{
  "model": "image super-resolution model",
  "image_size": 48,
  "scale": 2,
  "norm": "groupnorm",
  "hidden_act": "relu",
  "depths": [18],
  "kernel_size": 3,
  "widths": [64],
  "init": "torch_default",
  "residual_init": "none",
  "optimizer": "adamw",
  "beta2": 0.98,
  "epochs": 7.4,
  "lr_schedule": "wsd_sqrt",
  "weight_decay": 0.03
}
Rows from block 13, named by matrix and row number. Rows with one number belong to one channel. Each number is 128 + 32 x the weight over its row's rms, rounded and kept within 0 to 255. All counts start at 0. Numbers have three digits each. After the name is the row's rms in percent of the matrix's.
# convs0: first 3x3 conv (model.blocks.13.convs.0.weight, 64x64x3x3), inputs 11-21, a 3x3 kernel for each
# convs1: second 3x3 conv (model.blocks.13.convs.1.weight, 64x64x3x3, transposed), outputs 11-21, a 3x3 kernel for each
convs0.0 123:158126110145142130131158167119137112145165114143171107148110070161164127137162178138132107148147155107137153078089120146142127137111090120131145142140146098082071142106083133122075134132116098143200112096148143106100101093111151098074134132109169166128153185153117161197160099089205211116189215201
convs0.1 093:128118117147148138141174183142152117163170123171195112138099094170169122148183170131121107150151142126138155086102102126126092110091091138154158150158166109109094142104074145138098131131107116185201095120166137094091128119139160134113150145112158146117160154136124151156093100097186176142175205174
convs0.2 080:141140143167144147174176159187171123182172140187188137150168175156157156153170138126124141141133123126150142120092061104107068123139091086077100110092106114124109125112111118125107116142127141133116095111127075094104154155134151155150167174155104097067130113081147134091113133129129145146121134132
convs0.3 097:137142095137174159105137159101107107129152128104144139167176117148187182049141173153150128118156167107068143107147135147107092125082086132158146137136113123083100145153106147172145145164162102069125134107098145139101144122090156146076127125112131135156120148178096133178147193142153250169138178158
convs0.4 114:132136095126168139090122143087094113117132137095127139162165111153175167056144161161151138112156160108081145104150143158132092154092089129143125124114081091050069141151092136152126124144139112085116134109105156137109133116082146141066123122109134148169125146189108134187141201138180222195127210151
convs0.5 089:109126128143162151134159150109118106130116124141139100123127133141117102168145109146135126152143127137146142140151137172188177140162140110124130113123117141149133097099113103105113140101088082101125073097131093077088116137151131141155137138130123119127139120129153136130139154152131154143070097088
convs0.6 106:133154106105177150105121138107076123108125152113106145174178121117182172057118154149161144108147159125081121089149154152145096160100079136144137126129094125077048128163117126161148121151151126092105142115081170151109146117076146144080121123106131125167113129167110108164138204145135230221126181164
convs0.7 082:142144148187176177175174165207194140179193143164160133170183145130171161115124126137150130120134144114118133086094082123120079120116079133122122127131127144135146126146109131145135137135132152142132151163149113140157136136113143143139153160161121102081113114104128129108160174160143162165111131127
convs0.8 113:140140102134175143097120144081099109110131131094125129170165115151176167054145157160151137116152157105082143101137143155134097153098082129139125121108086090043066137148087140152122121146137108081118136114106153136116138102078142134069118122106133146163123148184106133184157196136183220190130206153
convs0.9 101:148132096131163139114153169122098111126141132095133142168170085164183172057153168152145125126157159103084144076123135148138097141097079140155153138146125120079055147160093145156133137153145118085130141124118151143096142108092142137067122122108144142149126145184101127182141161128158237176130216172
convs0.10 099:144152101121165146119134156121099124133138145116121144173176117150173167050135150159156140114146154118075133119159146156111085135087078148157141138129098119069078158165110145158138129156158120090131135124095156141109145125080137134076125113116125129161116135170109119171137212138142245186128164143
convs0.11 091:157137111147149125126155169122167123156196122152190120161148090159175151111155175146128118150151149095116155136139129138095092105086089137141150147134128097078133170137093153153103146154133104119170140106131148131104151126129148117077141129121136155121139162149108163189143158124196236132135189140
convs0.12 077:124135131173173160146169154180173114183185136213195132147156168150152145162157138118128135129136128115131144095080044138158113114134081094074088121112116130132118119112120124124112143141128102097099060095130054071103139138156152158159144165153114110071139137092135152121121143144126150149084114105
convs0.13 077:133097104187174141164169125177144105160129130187157118134149154126120119154107083121121121127122113123127118083066041139146087139136081113120122129133142131150147121112125140132124133130118133119126061107139052094108141153168146162169164166148096099086115104094123121113131147140145158136097117093
convs0.14 114:131142100117170138098114132077085116096116142099119138168168122130177167058140160159157145108154160109080142105160150161142097158097086122142119117113064094047050132147106124150130110148142115083103139113091161143112134115077142139073121121104129132168119136181108128176146204148172216210130207146
convs0.15 080:125103112166137131177166141189160105181150132178157118156165163144143136147123103112134132117126115128128114093065048116103070136140088132117118129114122131122133132112127129131133140140134149136109108129144063110129153145145138145160159166179118108087121108104133112109098128127130159150113138136
convs0.16 118:141138103124159133082114133093103112113135138089129145161157095150171157044143158156143130108153153104081147099128141163136101164117089128144132123116094079044069143150082140154126129148137111072114130120125143131118134114091149143076132132116140149164125154189104134173145185127179212175145199164
convs0.17 076:123111108176152137146152128150141121158141131191160120125129145124111096151119088125118118130124111122118118088087040160160108109123065125119115141135143137153160128114117133133131141131125097107108053097136056068101113144163148149155151152133100106101112106111124113122140153146141149141083107093
convs0.18 076:133116124144123137178170145177145116172144131152141142123158173116129145124110087102120127117128112108123095094055031104113074153146107135123122133115112116103123142126140132134127138138121136117077101087095059086110146135133137142151146154147138115115111111111103109109094116111129151146131148134
convs0.19 095:138157110106158147109110122119109133128138148113105139174180122114176168046113151153161146103143155109079119124163161156136093152111073138144139123121087121070062143158110126151137121147156123099108147128073164144109150124080140139090133121116128118164113123166119115161144207157127234209121155142
convs0.20 081:109115139110139149147173144152138104139116097118120120146162170138148152132132125121130135125132123122126103095074074103116103142142132118117120100094101102091101131100117146136135142147143107098099074082130046071123130137142135142161135156164158141127121119123112125131081116110130147145134151136
convs0.21 081:136129143157165164141162173149152107154142111171167109116121124147107095162142088110127122121127118123125127099111082137149124092151135139110101137111124139129144118106104127122109144129110057082107026056133061047089125133164139130149138146141123109104132116106141120113108143154114149151079114117
convs0.22 073:141143146162158164178183181189178101205182105197180110173143115170172119154153116138144126128134136136128144088097102094088091119099063093116117105114125120128128157139115143131099133140119158157172168163171139153149147143139148147135150166158106086091125102086132141102145147110165168134162161137
convs0.23 084:128137129143164140133157136113128107131141129145138105121131134135112097165139101135126127153142125135139145136143121169177153128139103110116122117130128149171153099104119096115116138096085068094112051080119061069086122144162134150150144149126107101134126125133152138133144157152135146138065098080
convs0.24 109:141148113128174141102111118088080103089120135090100139174169120107176163059117156154158145104151160110076136096139151164155102166124101121146132125124097109055055126154103133149131130141138112067098129111112155131106135128080145152093121127117134133166113135181105122173140194139148222202131194166
convs0.25 077:119127119139166143150167155174174103161161102163164119115126141122124122152130097096115126117126108114121108087086044110121100123148110140118107140122109136111123143122125135121127152134113109108109054074115028043098125136150122140145145152159131134104127105100123109110088121133114154158101131139
convs0.26 107:136138087125164140093114145100100117116139137083125136168174102152176169035142163161153133110159163104066146111149152156128088159104089137148134115119093089058077149153099145151130137152149111073112139113102152132111147127077153147076129128121137143170125154191103134189148195138166229183133197154
convs0.27 118:134138102114162130092114120078077100099125129095119131162163117126171157059135156156150142111157154103091140106140156157155118162131113107129126121118087103039022111136084117140116101129123119091101137114109159135112124103072136134073126122111134136174124139181106127180155181160173204192150198181
convs0.28 080:125124126120113123169172146163150105160140123138145123138161162127144158125114111104131146111124126121112102097057044092079052134130090124125132105102124113122127141123140126123113132132120125115101106107121056099113150140121134138157142154165138120109110116111104109117086112098134145148143152147
convs0.29 107:147128089119146130087133155100127126122156126095139139159161084150176164057147164162147128120153154093079147133154164146122101140097080143146137117118099086059084148152077142151124147149141117095156139117102151145110145115091146129064123123116140162160128162185099142193155191123181224162118195145
convs0.30 113:140138097118160133081112129085092108105129138080115137168159107137175164040135154163151137107156157101077138110150155157145105163122099124138125113111083090041060127139090130144124120139139115072108132111106154135113135119071146145076124128112140144176125148189106132179163191140174212197131196159
convs0.31 119:132139104121153127081096111070092106088124132081113126165162118123179164056128153160156146100147160098080135120156156166149100165124116124137124110100064074033064129142095125141121112132130107076104133114115163135114131121075146147085124128116135139171122142190112134183160189161173218192151193152
convs0.32 078:124127126124126114168168126155129095161140116147135131132157171119139152129108105099120130107107115120111098084074066127096063157141084139142146122126139119120139136129160131135143131140130124093077095114132054105133161161132138156161150160153124116097110111119103104109100119094145156135137148131
convs0.33 105:130152101115175141097124130087062124111121150106116146163173119124175165052129149145152137109152157120079130080151148157147096169100099129141132147127074111046037138169112129160141124147151114072105126110095153134097129117084145146072120118097115106150106116171095100160139219167144234232141223164
convs0.34 101:143145112126167140099137133085065092109118127109126128158156085148172154062144156140141125117152152107090135061126148162157114159109084121138131138134108108051008144154105143158121125144137126099124133118131151137098115103103143138064125121092125122149117121175093111155141168144179227215149226191
convs0.35 112:137141102117171137090120135082087112101129141095129143168164103142175164050142154150148134114153155106082137086151157160143103161105090125139131126120079093034038140155097131153127126148146112077115130112103151136099131104084140143065123116094126130157117131182095116171146211144188220220143224161
convs0.36 096:127141077125157137093131155079111123109141141088122125166171092145173175033138152160146137120150151097077133146164152165107099130104100148150126121100076091046091162159098145158133137165162107073122138112098145134104145125076146138065131114105124137151112137176096121171141231153181255169148183146
convs0.37 079:122136127123132137133155139150150106146138107148143124143171183134152170143139137109133142114122131118117114107088067106096088148139113125130121103094114103098115118107148131122132132127131107092071104096106068084108152151137144155159132145153155138104132116117116115117076099089128147138139157148
convs0.38 082:156149100141158148131158165121129109147177113118161117162181088146186180063144168144150134127153158094087151123146118152124104132091079130154157143142117120074089180175114155160132144160157114083122135110090137128084144118086145133063126127113119124122115122158092108170159183144160255170142191167
convs0.39 105:126145100113170141094118138087088115117132147097122138173174115139181167053128152154152144112152156107071130099154155158130093159092094129148127128113071096036051148159099132158135129157149111073115134112096161136107133123077146140065123109095119116153107123175093113166149219156170231223144218144
convs0.40 105:140151103105160144089113129081091116112125138094116137173175110129180169035126151151155138106143155108076132112157164159123096155094083137147134124107074099040066148161101139159141133158158109068111143109088159141106140123070143141072125115108119124155106125174093107168154231154171231226135206150
convs0.41 092:156138110138157133089152155096120111129152113108147120161157063163175161074155165149132122130154156086099151094117144151129112134098082129143152135138112088040046161147097148153112140157146110088154135101134142129109131092092144123054127123095127148117123153168085126177165165127216248156141244168
convs0.42 102:140145091120162146088126157101120125119145127099125130164171109149179176030128158163155134109145158098064138154170160152089102120099092148143128123101081092058105157164099142161139147157165108073126132106092145132111149128072151131066124113117121144152104140173099126164155238152178255164136166144
convs0.43 106:136144099121170139086114128076098133101129144103126142164170106142172166045136160149146134112147155105081133105154147166133101159102091128139122124108070088026050147155093143163130128148149111085116131113104154131098136125088144140064124116096118120154108129179087109171139224155184227211147221151
convs0.44 079:134137144132145143129149141137125109151124105147145107159164180174166165177186174119111115126117118124132142107106086133160147118137106085094086111108092129128098107098109123076065146096067066069081074065078091065064163167175167175173171171157150126104173135112167136122126137138117138135087098094
convs0.45 097:137165116107170148105121134098076120103115142099102133172182124115180167049115145143159141102140154111085117094145166150149103161116082135151129129129095131073035142175124137164147124157157131092098145118076164144109141124073137135081123111095114100151099100153100089138145217176138239238135194168
convs0.46 092:143157098124167132093131142104092135133138148120129149165166089151176169047137160146146124121153154107077140104156147157134110140082083143152136136119081099037044161164107145156128128156152115087132140118107148135099131113092144133048130116086114119143105126167088107165141207152166249199136225159
convs0.47 078:158153138185199169199208169175139091189154091172153085177152133180154123153154116146135132140146141135132144095082073109105095098093077106130134146162168162172157146125124143130122126130129099118127104127152086106127158145143141151152139159143112090064107106078111127093158158120166167136147143111
convs0.48 110:184165140230221228173179176156110100189127112172135125172149123163161133110120127207161136181169154135121131128112089150146116115107085124134126125157155127170158128126103116111086127103076078083121126115127122143142108137134129136144133149153113121128125135141125133141146153140135145127102113095
convs0.49 111:115132131112135149176206199175139118185131093160141120144146145149158150142164155135127131145143136133131118098105070106140104154163153133118124102099106127124129097089099135170124162168133139146156136111118116112107116145180114138182132145170152143155142137148135128139087114111127145141137144146
convs0.50 105:152167149177169121183183108132124104144152109130139105123125109134110100134120134160154126171149124158144141124133145161160128128104124072085126092099108129128134123112085114101090114115104068088131058148175069123156152141150158147136179178145172134104184172127184146118152146121148148122117117101
convs0.51 105:118119124133154151135139144131117083135134092121127103151160127137177151082133142154166150131157175124125155061064058081079062074069056096103109102092100105094111149138121152143129158145141085071081087093095091116102170164138185173139153169145165154112169195126161196152125136121139160134119141125
convs0.52 110:099077098106124153112141184140150109141153115141151126111138133106152146093130138120132116127145129120129115098140085109142105103168161149123113151129115139149146134116112163162160172161158136097098135084095120107090122135150101111149115118157182175166180179182166169196098127139116141147108132139
convs0.53 088:110100130119107132133127132140144137118134130109117139123118118138116118152128132144124109154137121159153142092120142124150172138156176130108106114114124114145151149138115176163138184180168093099110081120153075096155114132137127120134134121115174168157179141145178133127131136121137134117100110101
convs0.54 126:170145182167119168165122169122170139101181148100186167115140152116126167103107162163179144147170152138143149074114193106127186124137161150091113134083139107074120106093091110087098122085095066167125106189136101196153157118118163141126156150120151145079142132123125112111130117137130123141118111113
convs0.55 105:094083067148164173123108128141132101152137091119115095170181124133199167053110137166171147125142157115091104115109096165119118141142135139136138127115133136127162159178161169178158159141130106079105136089087106126114141130100138139110118131138160174169166202182165202183123146125132157134123129120
convs0.56 111:106083106116125141148131160138114113116111105109116100165145134153164141096122125148146118133140132125097088103098097116114116162161154146132122124120136133133158146144140145161144147151135138131168127085138111101110158134111131143122109155159162178187157180186147184193109125122132144138124134135
convs0.57 096:108109109118130138112164175176177144151144095147134109124129131133145149141129103136126135133128128137151121088094063077093079126156139138134135167165119134103073125094085109098091106114104175180192114078129084073126159144154155144162123120141165167135109112116117088128098124126121148146116139135
convs0.58 133:137150145120126118100094073134161148100143141099097097138177174090092152127089076114145150109097104140125084158153143151143146077119153142137137090040053127100136139115109131122115116122122175162150192163145148155153152152146141142155140138170138176186094138171138107145132194211089105163109083078
convs0.59 135:094075090114105091152162169132129127150138120173198113102087094159153110144175179115071059147153117130141132069121151130137122167146131118103148148139155149129122123112112157156142132123110194249225126131179154089086112121143106097080113111071163132162173149155151166180092096099145150140162181163
convs0.60 110:103111127125141125130174135180198144163182130157171141110124141124127134133111108123128120118124103130136112082092060074088071091117109134102113144100122144089097092086099105129137131118121121160149125136108110118129166158166126139159129127162171187165134144174131122181099124134117141154115139144
convs0.61 100:146153146139132135144136155148147131157162147166148142124130114114122122108117125166174178171164167164160166131137135139166163166174158114090086077070081071075095096090073075079067080078067124132119140143135127144154173165153153151143154146135106119117120143121142160132121131111125131117113122103
convs0.62 106:119125115136136167142174212153151109179155110164158130133138134140141127124139113125121115156161119128136111091115062108160121145179156156101091131111091143145150140141128146147128171158146129120140130102123122098123115124171105107169123130168133146152132145160139167165100127132118141146116136139
convs0.63 115:115148150095127143120170165171205133149205138122197143136155156111153184107142177144152136130150152113140137075106123083111132113134142160133133138103107139113130148138128155161160180175162141156105139175125070152121137131150139120142128126125164154133153146134152148139103115123116146148117147154
convs1.0 114:147158155141144150154148152129120105122104095106103103132123132131119126147136133176164164168177172168175170125139137084107113076099097140133145144135131142150136086044035102052055197127107118119078105106094091098107113123141121127129116117121108106113115109113120106106125118089139106065152125088
convs1.1 095:155159147145163158155153167109106097112097099098110123151159141151162142162150162169172159163165157157169157106112124082085109067074061133117120118116130138119126071041048086056066189136147101100084101096078097083075102125126110110110112126109099099083109105070112096092128108095137138100172193145
convs1.2 101:126128127119133138126131122136137148122123138117129130129127122127131112140129132138132132130140133124128136102112117108132123091100112133124128130111115115128129023026073003005054027018073112119108115093103108100101133140126140135131134140128126136136122136141118137139019000065000000000000000000
convs1.3 098:150163161149150158155152159113114126111117132122123115136122126129134121120130133174176177178182188182182173124135149122137135099108126136131131134134127133127123081063077061039060078059077096091088107103088088093070139135140134148139123134123119103107105099106114117111130117116125102122109116107
convs1.4 104:153169166155153153166167161123123120119115128115125124124127122132138129132126133176185185178190190174176184131147154132135147101116132139125131141138126135135127086059084058035065088058078103103081099099079099107075131140136130141129137138130100109112110108101106101104117115111128106102106118109
convs1.5 151:140142146146148138140140140128125113129127122114118116144148145140141141147148142138142137140137145145141136086093083085081087094085085128122125129121126123125115084081108009003029000000016120127127118126117120118122118124117116120117120121114119119116116112115120115114178138167193135156159130170
convs1.6 104:156148163162154161162154160114117138112122119110115121128136124131126125127126128190185185177179183186187187128131135126137146101110125134135143127132138123123135077062101045039076074069102109097087108099077088102088141149145139140130131132136119115116105110111104101118102113126094117115101107098
convs1.7 080:126138141146140144183164162170129148157136137141141117117127145138141150133138147139143163136160161149175160080129121111122123105116105122105126116123121112109127141103140037011047033009045148109111121117063107115069129159148132126148163141153100126110110102134125084131108108110031049062006002007
convs1.8 104:150155163155156166155152151124127127119120115119116121131122133135125125129126119187189190187177180177187179118135144120136146101108127127127135130136126129139134077061077069040060093059073115115094108112088104102075143136145136141134138129136108106108103114100106107106126120106130112107109107091
convs1.9 097:159155153152165162153160152119120121127114132117123133122123138129127126129131136172174190186176176180172183114135136104129137102111105134128133138137123137125122065055064057036056099077101095106076100096081080087085126135140135148124122140132107105119094102122100118120103114129102117117119125100
convs1.10 084:162167165168167145156152153134121111125121107107115106130125131141131130131127130166170173180182170172173182115132143108133130101123119131127141128143142128132131093057087059028056069043072112106095093100067078089079141134138133144146122141136101105116105106109106102106112111115093132138102119097
convs1.11 071:152153160158133161163143136098107100107105105122118112131136138128123115139115115173174179160159177163174171112146137120146143087104121132143136130138125142144125088044050061011006128048067096113096091109073097089071134154171136161160131139150109119118116109101084095096141110104144119087114107125
convs1.12 086:139149140126141135119127126131115120140121094123116105146140142145125142142128133131128143130148135141133139106129121134143143134141139143137125133122131128122125089070149000000038000000050126123130126125094105114108131138124130139138133147133127138143103126123111140136173121137175075102079000033
convs1.13 100:130143140134131127125122128116119122133126124121124125130117117137121122125142139139135146140124142135143142091122121106126109113110129140138127130122121124124121111075102017000000020000012116111114112105106102095111136127139138132134125131128133128137130121119125121115164099097185100072069000000
convs1.14 106:162159155160171155155154157109124115118117129121110125133125125134133138131125128185185181181183180175178188127139145115133154107121132129134128141131137136135127088057086056036055089064085114113098111099086090093087133138143128137142132141131104113101096101111108097113115101123106114116103110111
convs1.15 100:132127138130120126145140142125109124127105112132110117133133131138136132133135122141139136132142136142133136113135115127123128108120118127124130122115121121127130038016062000000040045026085117096116112107111108112108119126127124128133121129127101130127091126129111128122079000003000000000053000000
convs1.16 096:167169162163168159166154151105120120101123119113126120133129137137137126124131120189189185175189187178191189119127133122143137099109110132123143133128125136132142077062070055048060087065083105107081104100085099093079142140144128141145131127137119107105118103097118106100145129131129115122123137109
convs1.17 104:143144136128131128134140133111122117116113122110101117142140136137138122124123121140132145147139147132133147122130125124122137127120124134136136130130127131123133121081137008000008000000005114106110110099108105095101141141124135127116119139117125121137127132126120121126190182169219211179124090077
convs1.18 092:139127133148139129144128137115111134122128111107109105143142152145135150145139148131135138124123121136129121093080095116128121093103100117127112123129117123122129000000014000000011057036101114125106121121100117121096127127123132143113131124117102099121116119125116117105182128051115083063186176146
convs1.19 080:165148154147155165164158166137127141123131120119115123134127129130144132141123121186171167184177184173171168108137131108137135098109117136142141124131130139135133082070096047022061060048082121123110105114080104097080146145143136137142130143124107117099109101122094112112109136130107155138104129113
convs1.20 112:144149145149144137139146140118122132121121123118127122150141140140143150141134137163150154161151154150154155103103105103102121107113107130134126121124128123121133013000032010004045094077128110117098095097095103094094118126109122127120113119110118118122127122125118130127184152138192166164233211207
convs1.21 113:127130135125134133125128135137124124146123126133128130135137128131125126142133140144145137149142137149135136125125107133131130141130114121129131120130127123119130038058139000000066000000071137122127133123113122124111141136119137137135127127121099125139087140135094129143221199198235191153244158150
convs1.22 069:137140145147154146139138134138117090128109111115117120136144146124130147124125131135141141135147148148159142095110134078100116077098125140137122138126144130150144101000000076000000162066065097114087086086109087104102118155156127137141115128139133127155145118144136122113132045044113010010160061096
convs1.23 132:145142145140138139145137140127131128113118124121126125134138129146137132141139146138140139137138132136136137110113122109114122113117111129131130125122129133121130113092127016000009000000007117129128126119119115123114116134118122118123121130120115128128101124125104123124216205190227172159156096115
convs1.24 094:151161165159154171157159153112128130120114122102125124123140120125122125120137136190181189185189184187172183112133133121135133100105119139132138130137141134123132068055090053030073080072101106108093107113080100095088143145137126145143123129118109099111101098104109096115139125155117118131105121112
convs1.25 103:158151152144142143141133138126135132125145120114127125134132127136145128133129132150137136145150141141147145151148141125134122122110101137120135118118136130125125000011105000000075011020120128111125123122106119122113138147126133142121140129130109135143097133152094131135189144156180162174224200204
convs1.26 101:151155170156159167162149156134127142116127126131124128131126119116123123126116118182178191176178181170188183122152136122139140107126122130134125132140140127136127082064079059043055081060097101104095103104077100092078144152133139142134131131127104122122116110104109110107136129128132119128121123108
convs1.27 103:165171158157166163171163160107125115116116111118108110135135124134126138129128131186183176175187180185181192121151149119151151109128115134133124124131123140123126081061078058037069095062096100110091098108083103091071135134142125134134122132126102100111104111097104105097138128116137116118108124094
convs1.28 096:137122121132137130128128128140130134135121128136136139138127138131124128126120119130130131136138140143139137118117141117124131118094105124129133129124129140128128000000018000000021122091136121116127109127113126121124141146137142144135145137137131121124135129132124127124196129107133102110186138165
convs1.29 087:153162150159161155162164160118121121108124120121112117135122128137143123133125140175178189176192174171179185104143144100120140088108107144133134132130131128126126102054076056024055098051065107097079096093071093085078136136140133151144126132140106110104117119113100107109125116101140125117139142114
convs1.30 102:161154150160151155149164151121121121107128123112125116138136123126125136135138121187189183185185193179176179129150144131133148109130123127140128135132129137127139092070092063042056094061079104096076094105076094098071130138130135145136135140133109115112104107119099113104143117128133116122119121108
convs1.31 108:165158166168153170156153154115118123117128129112125129138124121126138123133125135178178184188181176190187188127142145115133144110132132141136132132127134133140140093070081059044057092068083110101086092094072091089083138137128130143132132140131100101110095104112097116104139116129132107122110117118
convs1.32 110:142128140132136135130139136133122112129124129135134133126137126144130128138137136131140129127143133142135130094103107105123112120126116130121121117116122128131130010000000010000000088038044113112103113120114118106114124128135125137131133130137126134117127122118144130111222130077171080068229152105
convs1.33 097:158162160161152169150156153113119129121110118113122114136127121139140129120130121190180190178184181187172178133145147127146146110125114134131127139126137133133129065054091050030061066047094117102094115104074101092088130141137142141143128132127120122113117114102102123106118115135106116114092126109
convs1.34 095:153159151147144153160146158114124125109121125110123125139127136129123125139140128174173187184173176181176174107124135107115134082100109134125131133122129123132136077051069053035054102065095112100082100088069088082084143144134129144137122138131104109117103101112107105106127115128125128113103133093
convs1.35 104:163163165167156162161158153108114133109118116119128111125138131128137133129124125190188185177177190176188185131143153119142149104124123135132125133136137140141126076050081058031060091059083105108093113096084102095077142139145124143142136135131106106118107104115103113103116118112129115111114130104
convs1.36 091:141146151161157160148159156129131125114119128113115129125126129125133129134131128184179186179184172181174186129137154110131135106122122139129128135128130138133135103057079059032048091056077118099089098098083093101079136148141133136145126145132106117107113103102102087112117111113120127122113121109
convs1.37 113:129135130137140130142128139107119117123119124115126134134130138142135133144141129147144153149140143146143150114119124113118121111097099123132123117124130119127127000000007014000027106079117113113111109116115119122124137133127128129129130131118119129127127115118112118104204132139196137209196143206
convs1.38 079:149146155156138146152139148123114104132105106118095106137136135131129131138126129168172169183176178178187169114140124120131118094111123131143120135137121125137121088045062055021047084055070109099088086091072096094080142151150117158153139147132089109117096115112092126120126140128137134125094122102
convs1.39 096:150168169158170157152155150109132124115117117104122113134123130127124120125122135186177175180186187173176176128150155126145158099110122126136138130140138129129128089052071053026048071046075115114089105109092093090075138133145139142138133136140118109114103107107106114097123114108117113118116128104
convs1.40 101:166164167156167155156162153123125127117131132124117128133126130138137133124130125174178175186180187169174180118143141127135153101120134130132128139135139133134138091059085051026059084050072101111092107098077103101080130144129139136134129130138112106117114104100108107116120117123127122125108118094
convs1.41 085:148147156146149152143146144111115121102125118106126106139146121136139134128136127158163176162161182172160166109133148100115129092103101134121129131141121136139134079039038068029023126060080107094091105106069103098082122138147132145137122130125128114112127104087133117096153123115126119109125120086
convs1.42 094:156164150145148158156155154131127118123133117121122120118124118128130118120137117174179178177172183178170185112152147111130140097109122140127142126126134130128131098070090053039043074045054112108077102103071102107083124133130138139138129135146126100106109110118105111102133097097136122122116128117
convs1.43 097:163165161155157160155154158113126122118110128124116112126130120121121128130130129173173175190190185185184177123149140117134153095110131139140133128126123141126133084061073050026050077051082121111100109113095105094094138142133122141137128147134111118117115112112107108103111116112126120117106121108
convs1.44 151:153144151147144145149146144126123122121127124108123120146148146156156151147157150143141147139143148140150140102099110108104114112115116127125119119123121120125121070073080034047068027036054094098096098087097101094094114117106122123120118116111114112113113118114113113116233171236212135218194123198
convs1.45 097:158145147157157155149147143122117132113109113106115133126127136135127131141137126191181191186185182184173184118142126125131131107125117124131123131127132132122131084058101048027060077062082102094081101092070080093081131140127138138135135137129111116107102110120116107111107115125113133117100121092
convs1.46 079:162146153146152149155147151113122137109129124129131134125134122141142135131140131167179170164184167172173172115148150104140137088099104122141133127135123137130125064050065042025035078046071118098092115106087104110074131134129124156138126136132117120107097102112097114101109124118106125117098143113
convs1.47 074:135147134152122106152120137120126111123126112106117110123123112137142116129142119155157160154152153153139135084120141078118126092095104127125130137121119120124122181050037106008000128017007123099106103112091097092086130127152118140159112125133149136114156129119136112114234157136210078073191082036
convs1.48 088:147150145153156156162152154110121133126125124125120112140140127126131134132124134170174171159174175174161172090120105092125116075113108131131128136123118122125123214160180091038055072016023090102123105105093116119089125126140117127126116139144116125098127116120107107110177180239211104119185059081
convs1.49 103:166170165162172163169165165106117104117104101114119106146151140136148132139146133165166178180181166167171170109119127118114108118096101127126120128132124128128123032026073042029093144124184098092088089099075085090082123117109118125120124114118099104110105092099104102115114119184118109183162128186
convs1.50 091:122138118138131141139136130116105117121114119118113124138136151133143134127141148137148139139134145139149143068075091125107145124128129115118122117121119127116126195138112133067057095040037118100103109104119113094121122115118118120113119131122113125125123136128112118122255255046255255010106102000
convs1.51 111:159155169160167166167169160118117118106118117115115118137135131134132131143140141188181192183187192191185191109126123103123130101108111128136136134133134129136136103083093091063084113078102069079062071073060073070059113129110113121114116115112107099112089104114090103106167143160144115129131094136
convs1.52 097:153147149147163160154156149126144128137138122128124130142144127130137138128136132179179170177182171175176173139138142114122125101105098132135135135126126132136138042070142019041131074089177086080079092081066087095079115112103122121115122114105101121121103104118114116123095068197077045163108061170
convs1.53 088:151156161160154151153153161132096097133099103115093117171159166167166150168158165172169163176170174179163165106107114103090106109101099129128124134122121115118113148110096126082071104060056103082087095082084079091100094108110096123101093106112098099111085100108093112125177134110239180068239204113
convs1.54 104:132133143151130141135125135161132102152142122136147111142124132143120121134133150128133125145133134130145137123050066128037070116070107121113117139126126136137132100123175080096164072087144171115106121122104113118138133134124145141135144133136157134122180130102180135103096255152056255028129255018
convs1.55 101:172177165167173172172177175103109111114117117118105118127138136139136128131139131182185199192193200183188185103128121117125130098108119129127126139138138129137133114088103075052075104089102090096089096101083096090084133134118127138120119131126096102106088093095098108103105091125091066107118081122
convs1.56 078:153143140140160156137139148138143160155156141147152151122130130127117117119135132163174170183180165176174183115132150119146131097124100120140125125137125140135136081063099052036083108105163089082082096090060087069057142150141138143139143145121122120130108112116117122120128056051099029000205120059
convs1.57 103:141128141146139133148136144126121121127122110124126130132143138139144136140131130132143142133134138140141143120115132113107125126108134131136136133136136131132130024023094015033104075095148123139134110107116111113121131132116139133126128130118129125115122129115119115125000000133091041138255255255
convs1.58 099:155149148147144143144147140092104102111103105103088098144149149139130143150140152161168159159155154163158169118121120115135121103118124131136117133137123136125122167225255064095165039056106122111100108105087106097084107105115108130120117121122122118135134128124117114125070084111045087120048083058
convs1.59 136:167166173170162170160170161096097090107096075098095084131141142142141141139137136183175179191184177185180182099114125111102110083081083131138137131137128140129131074064074097080089173155161101087069093081077089072076114118120106109103111120120098096100112095099104096098078070050092115084148168135
convs1.60 095:141135133146147147148145141097093100091102105096111089153150149144150142138136159181167177168166169174179167117120113139131138143131148142125136131135123132127140016026136017023133074100192114123100105098096104105101124116104136125108126131121119119095112126116119111107061100077018089096156232200
convs1.61 070:121134125145146137145144142125122124120119134105103128143135138123143131126115124137127132146138149140146149083067070129132135148140150137144142134121121132123132136131129115104109097075085104122125103108110115101098125130136115132116117130123116114137114101111128121112223201255102009144065002202
convs1.62 081:158141153167141141167140149122129124132126107117118103128138139123127127111107128154142139154147152140145148063077073142152139078069086148143122134139131132136134015041144000030124065086187107108069106097079110083074148136131131147143126128135098095109099106112105085095207153255107000126156053148
convs1.63 120:155151160155135151174163162110132115112125116083116113128133140147155146138143139151165154163162154169164166076065079091057072128103102109121119117130133130126130030047115050070142083102164104103065070105065063096092131102100122131117136151147097088111107089117107101085069136107102208168153255180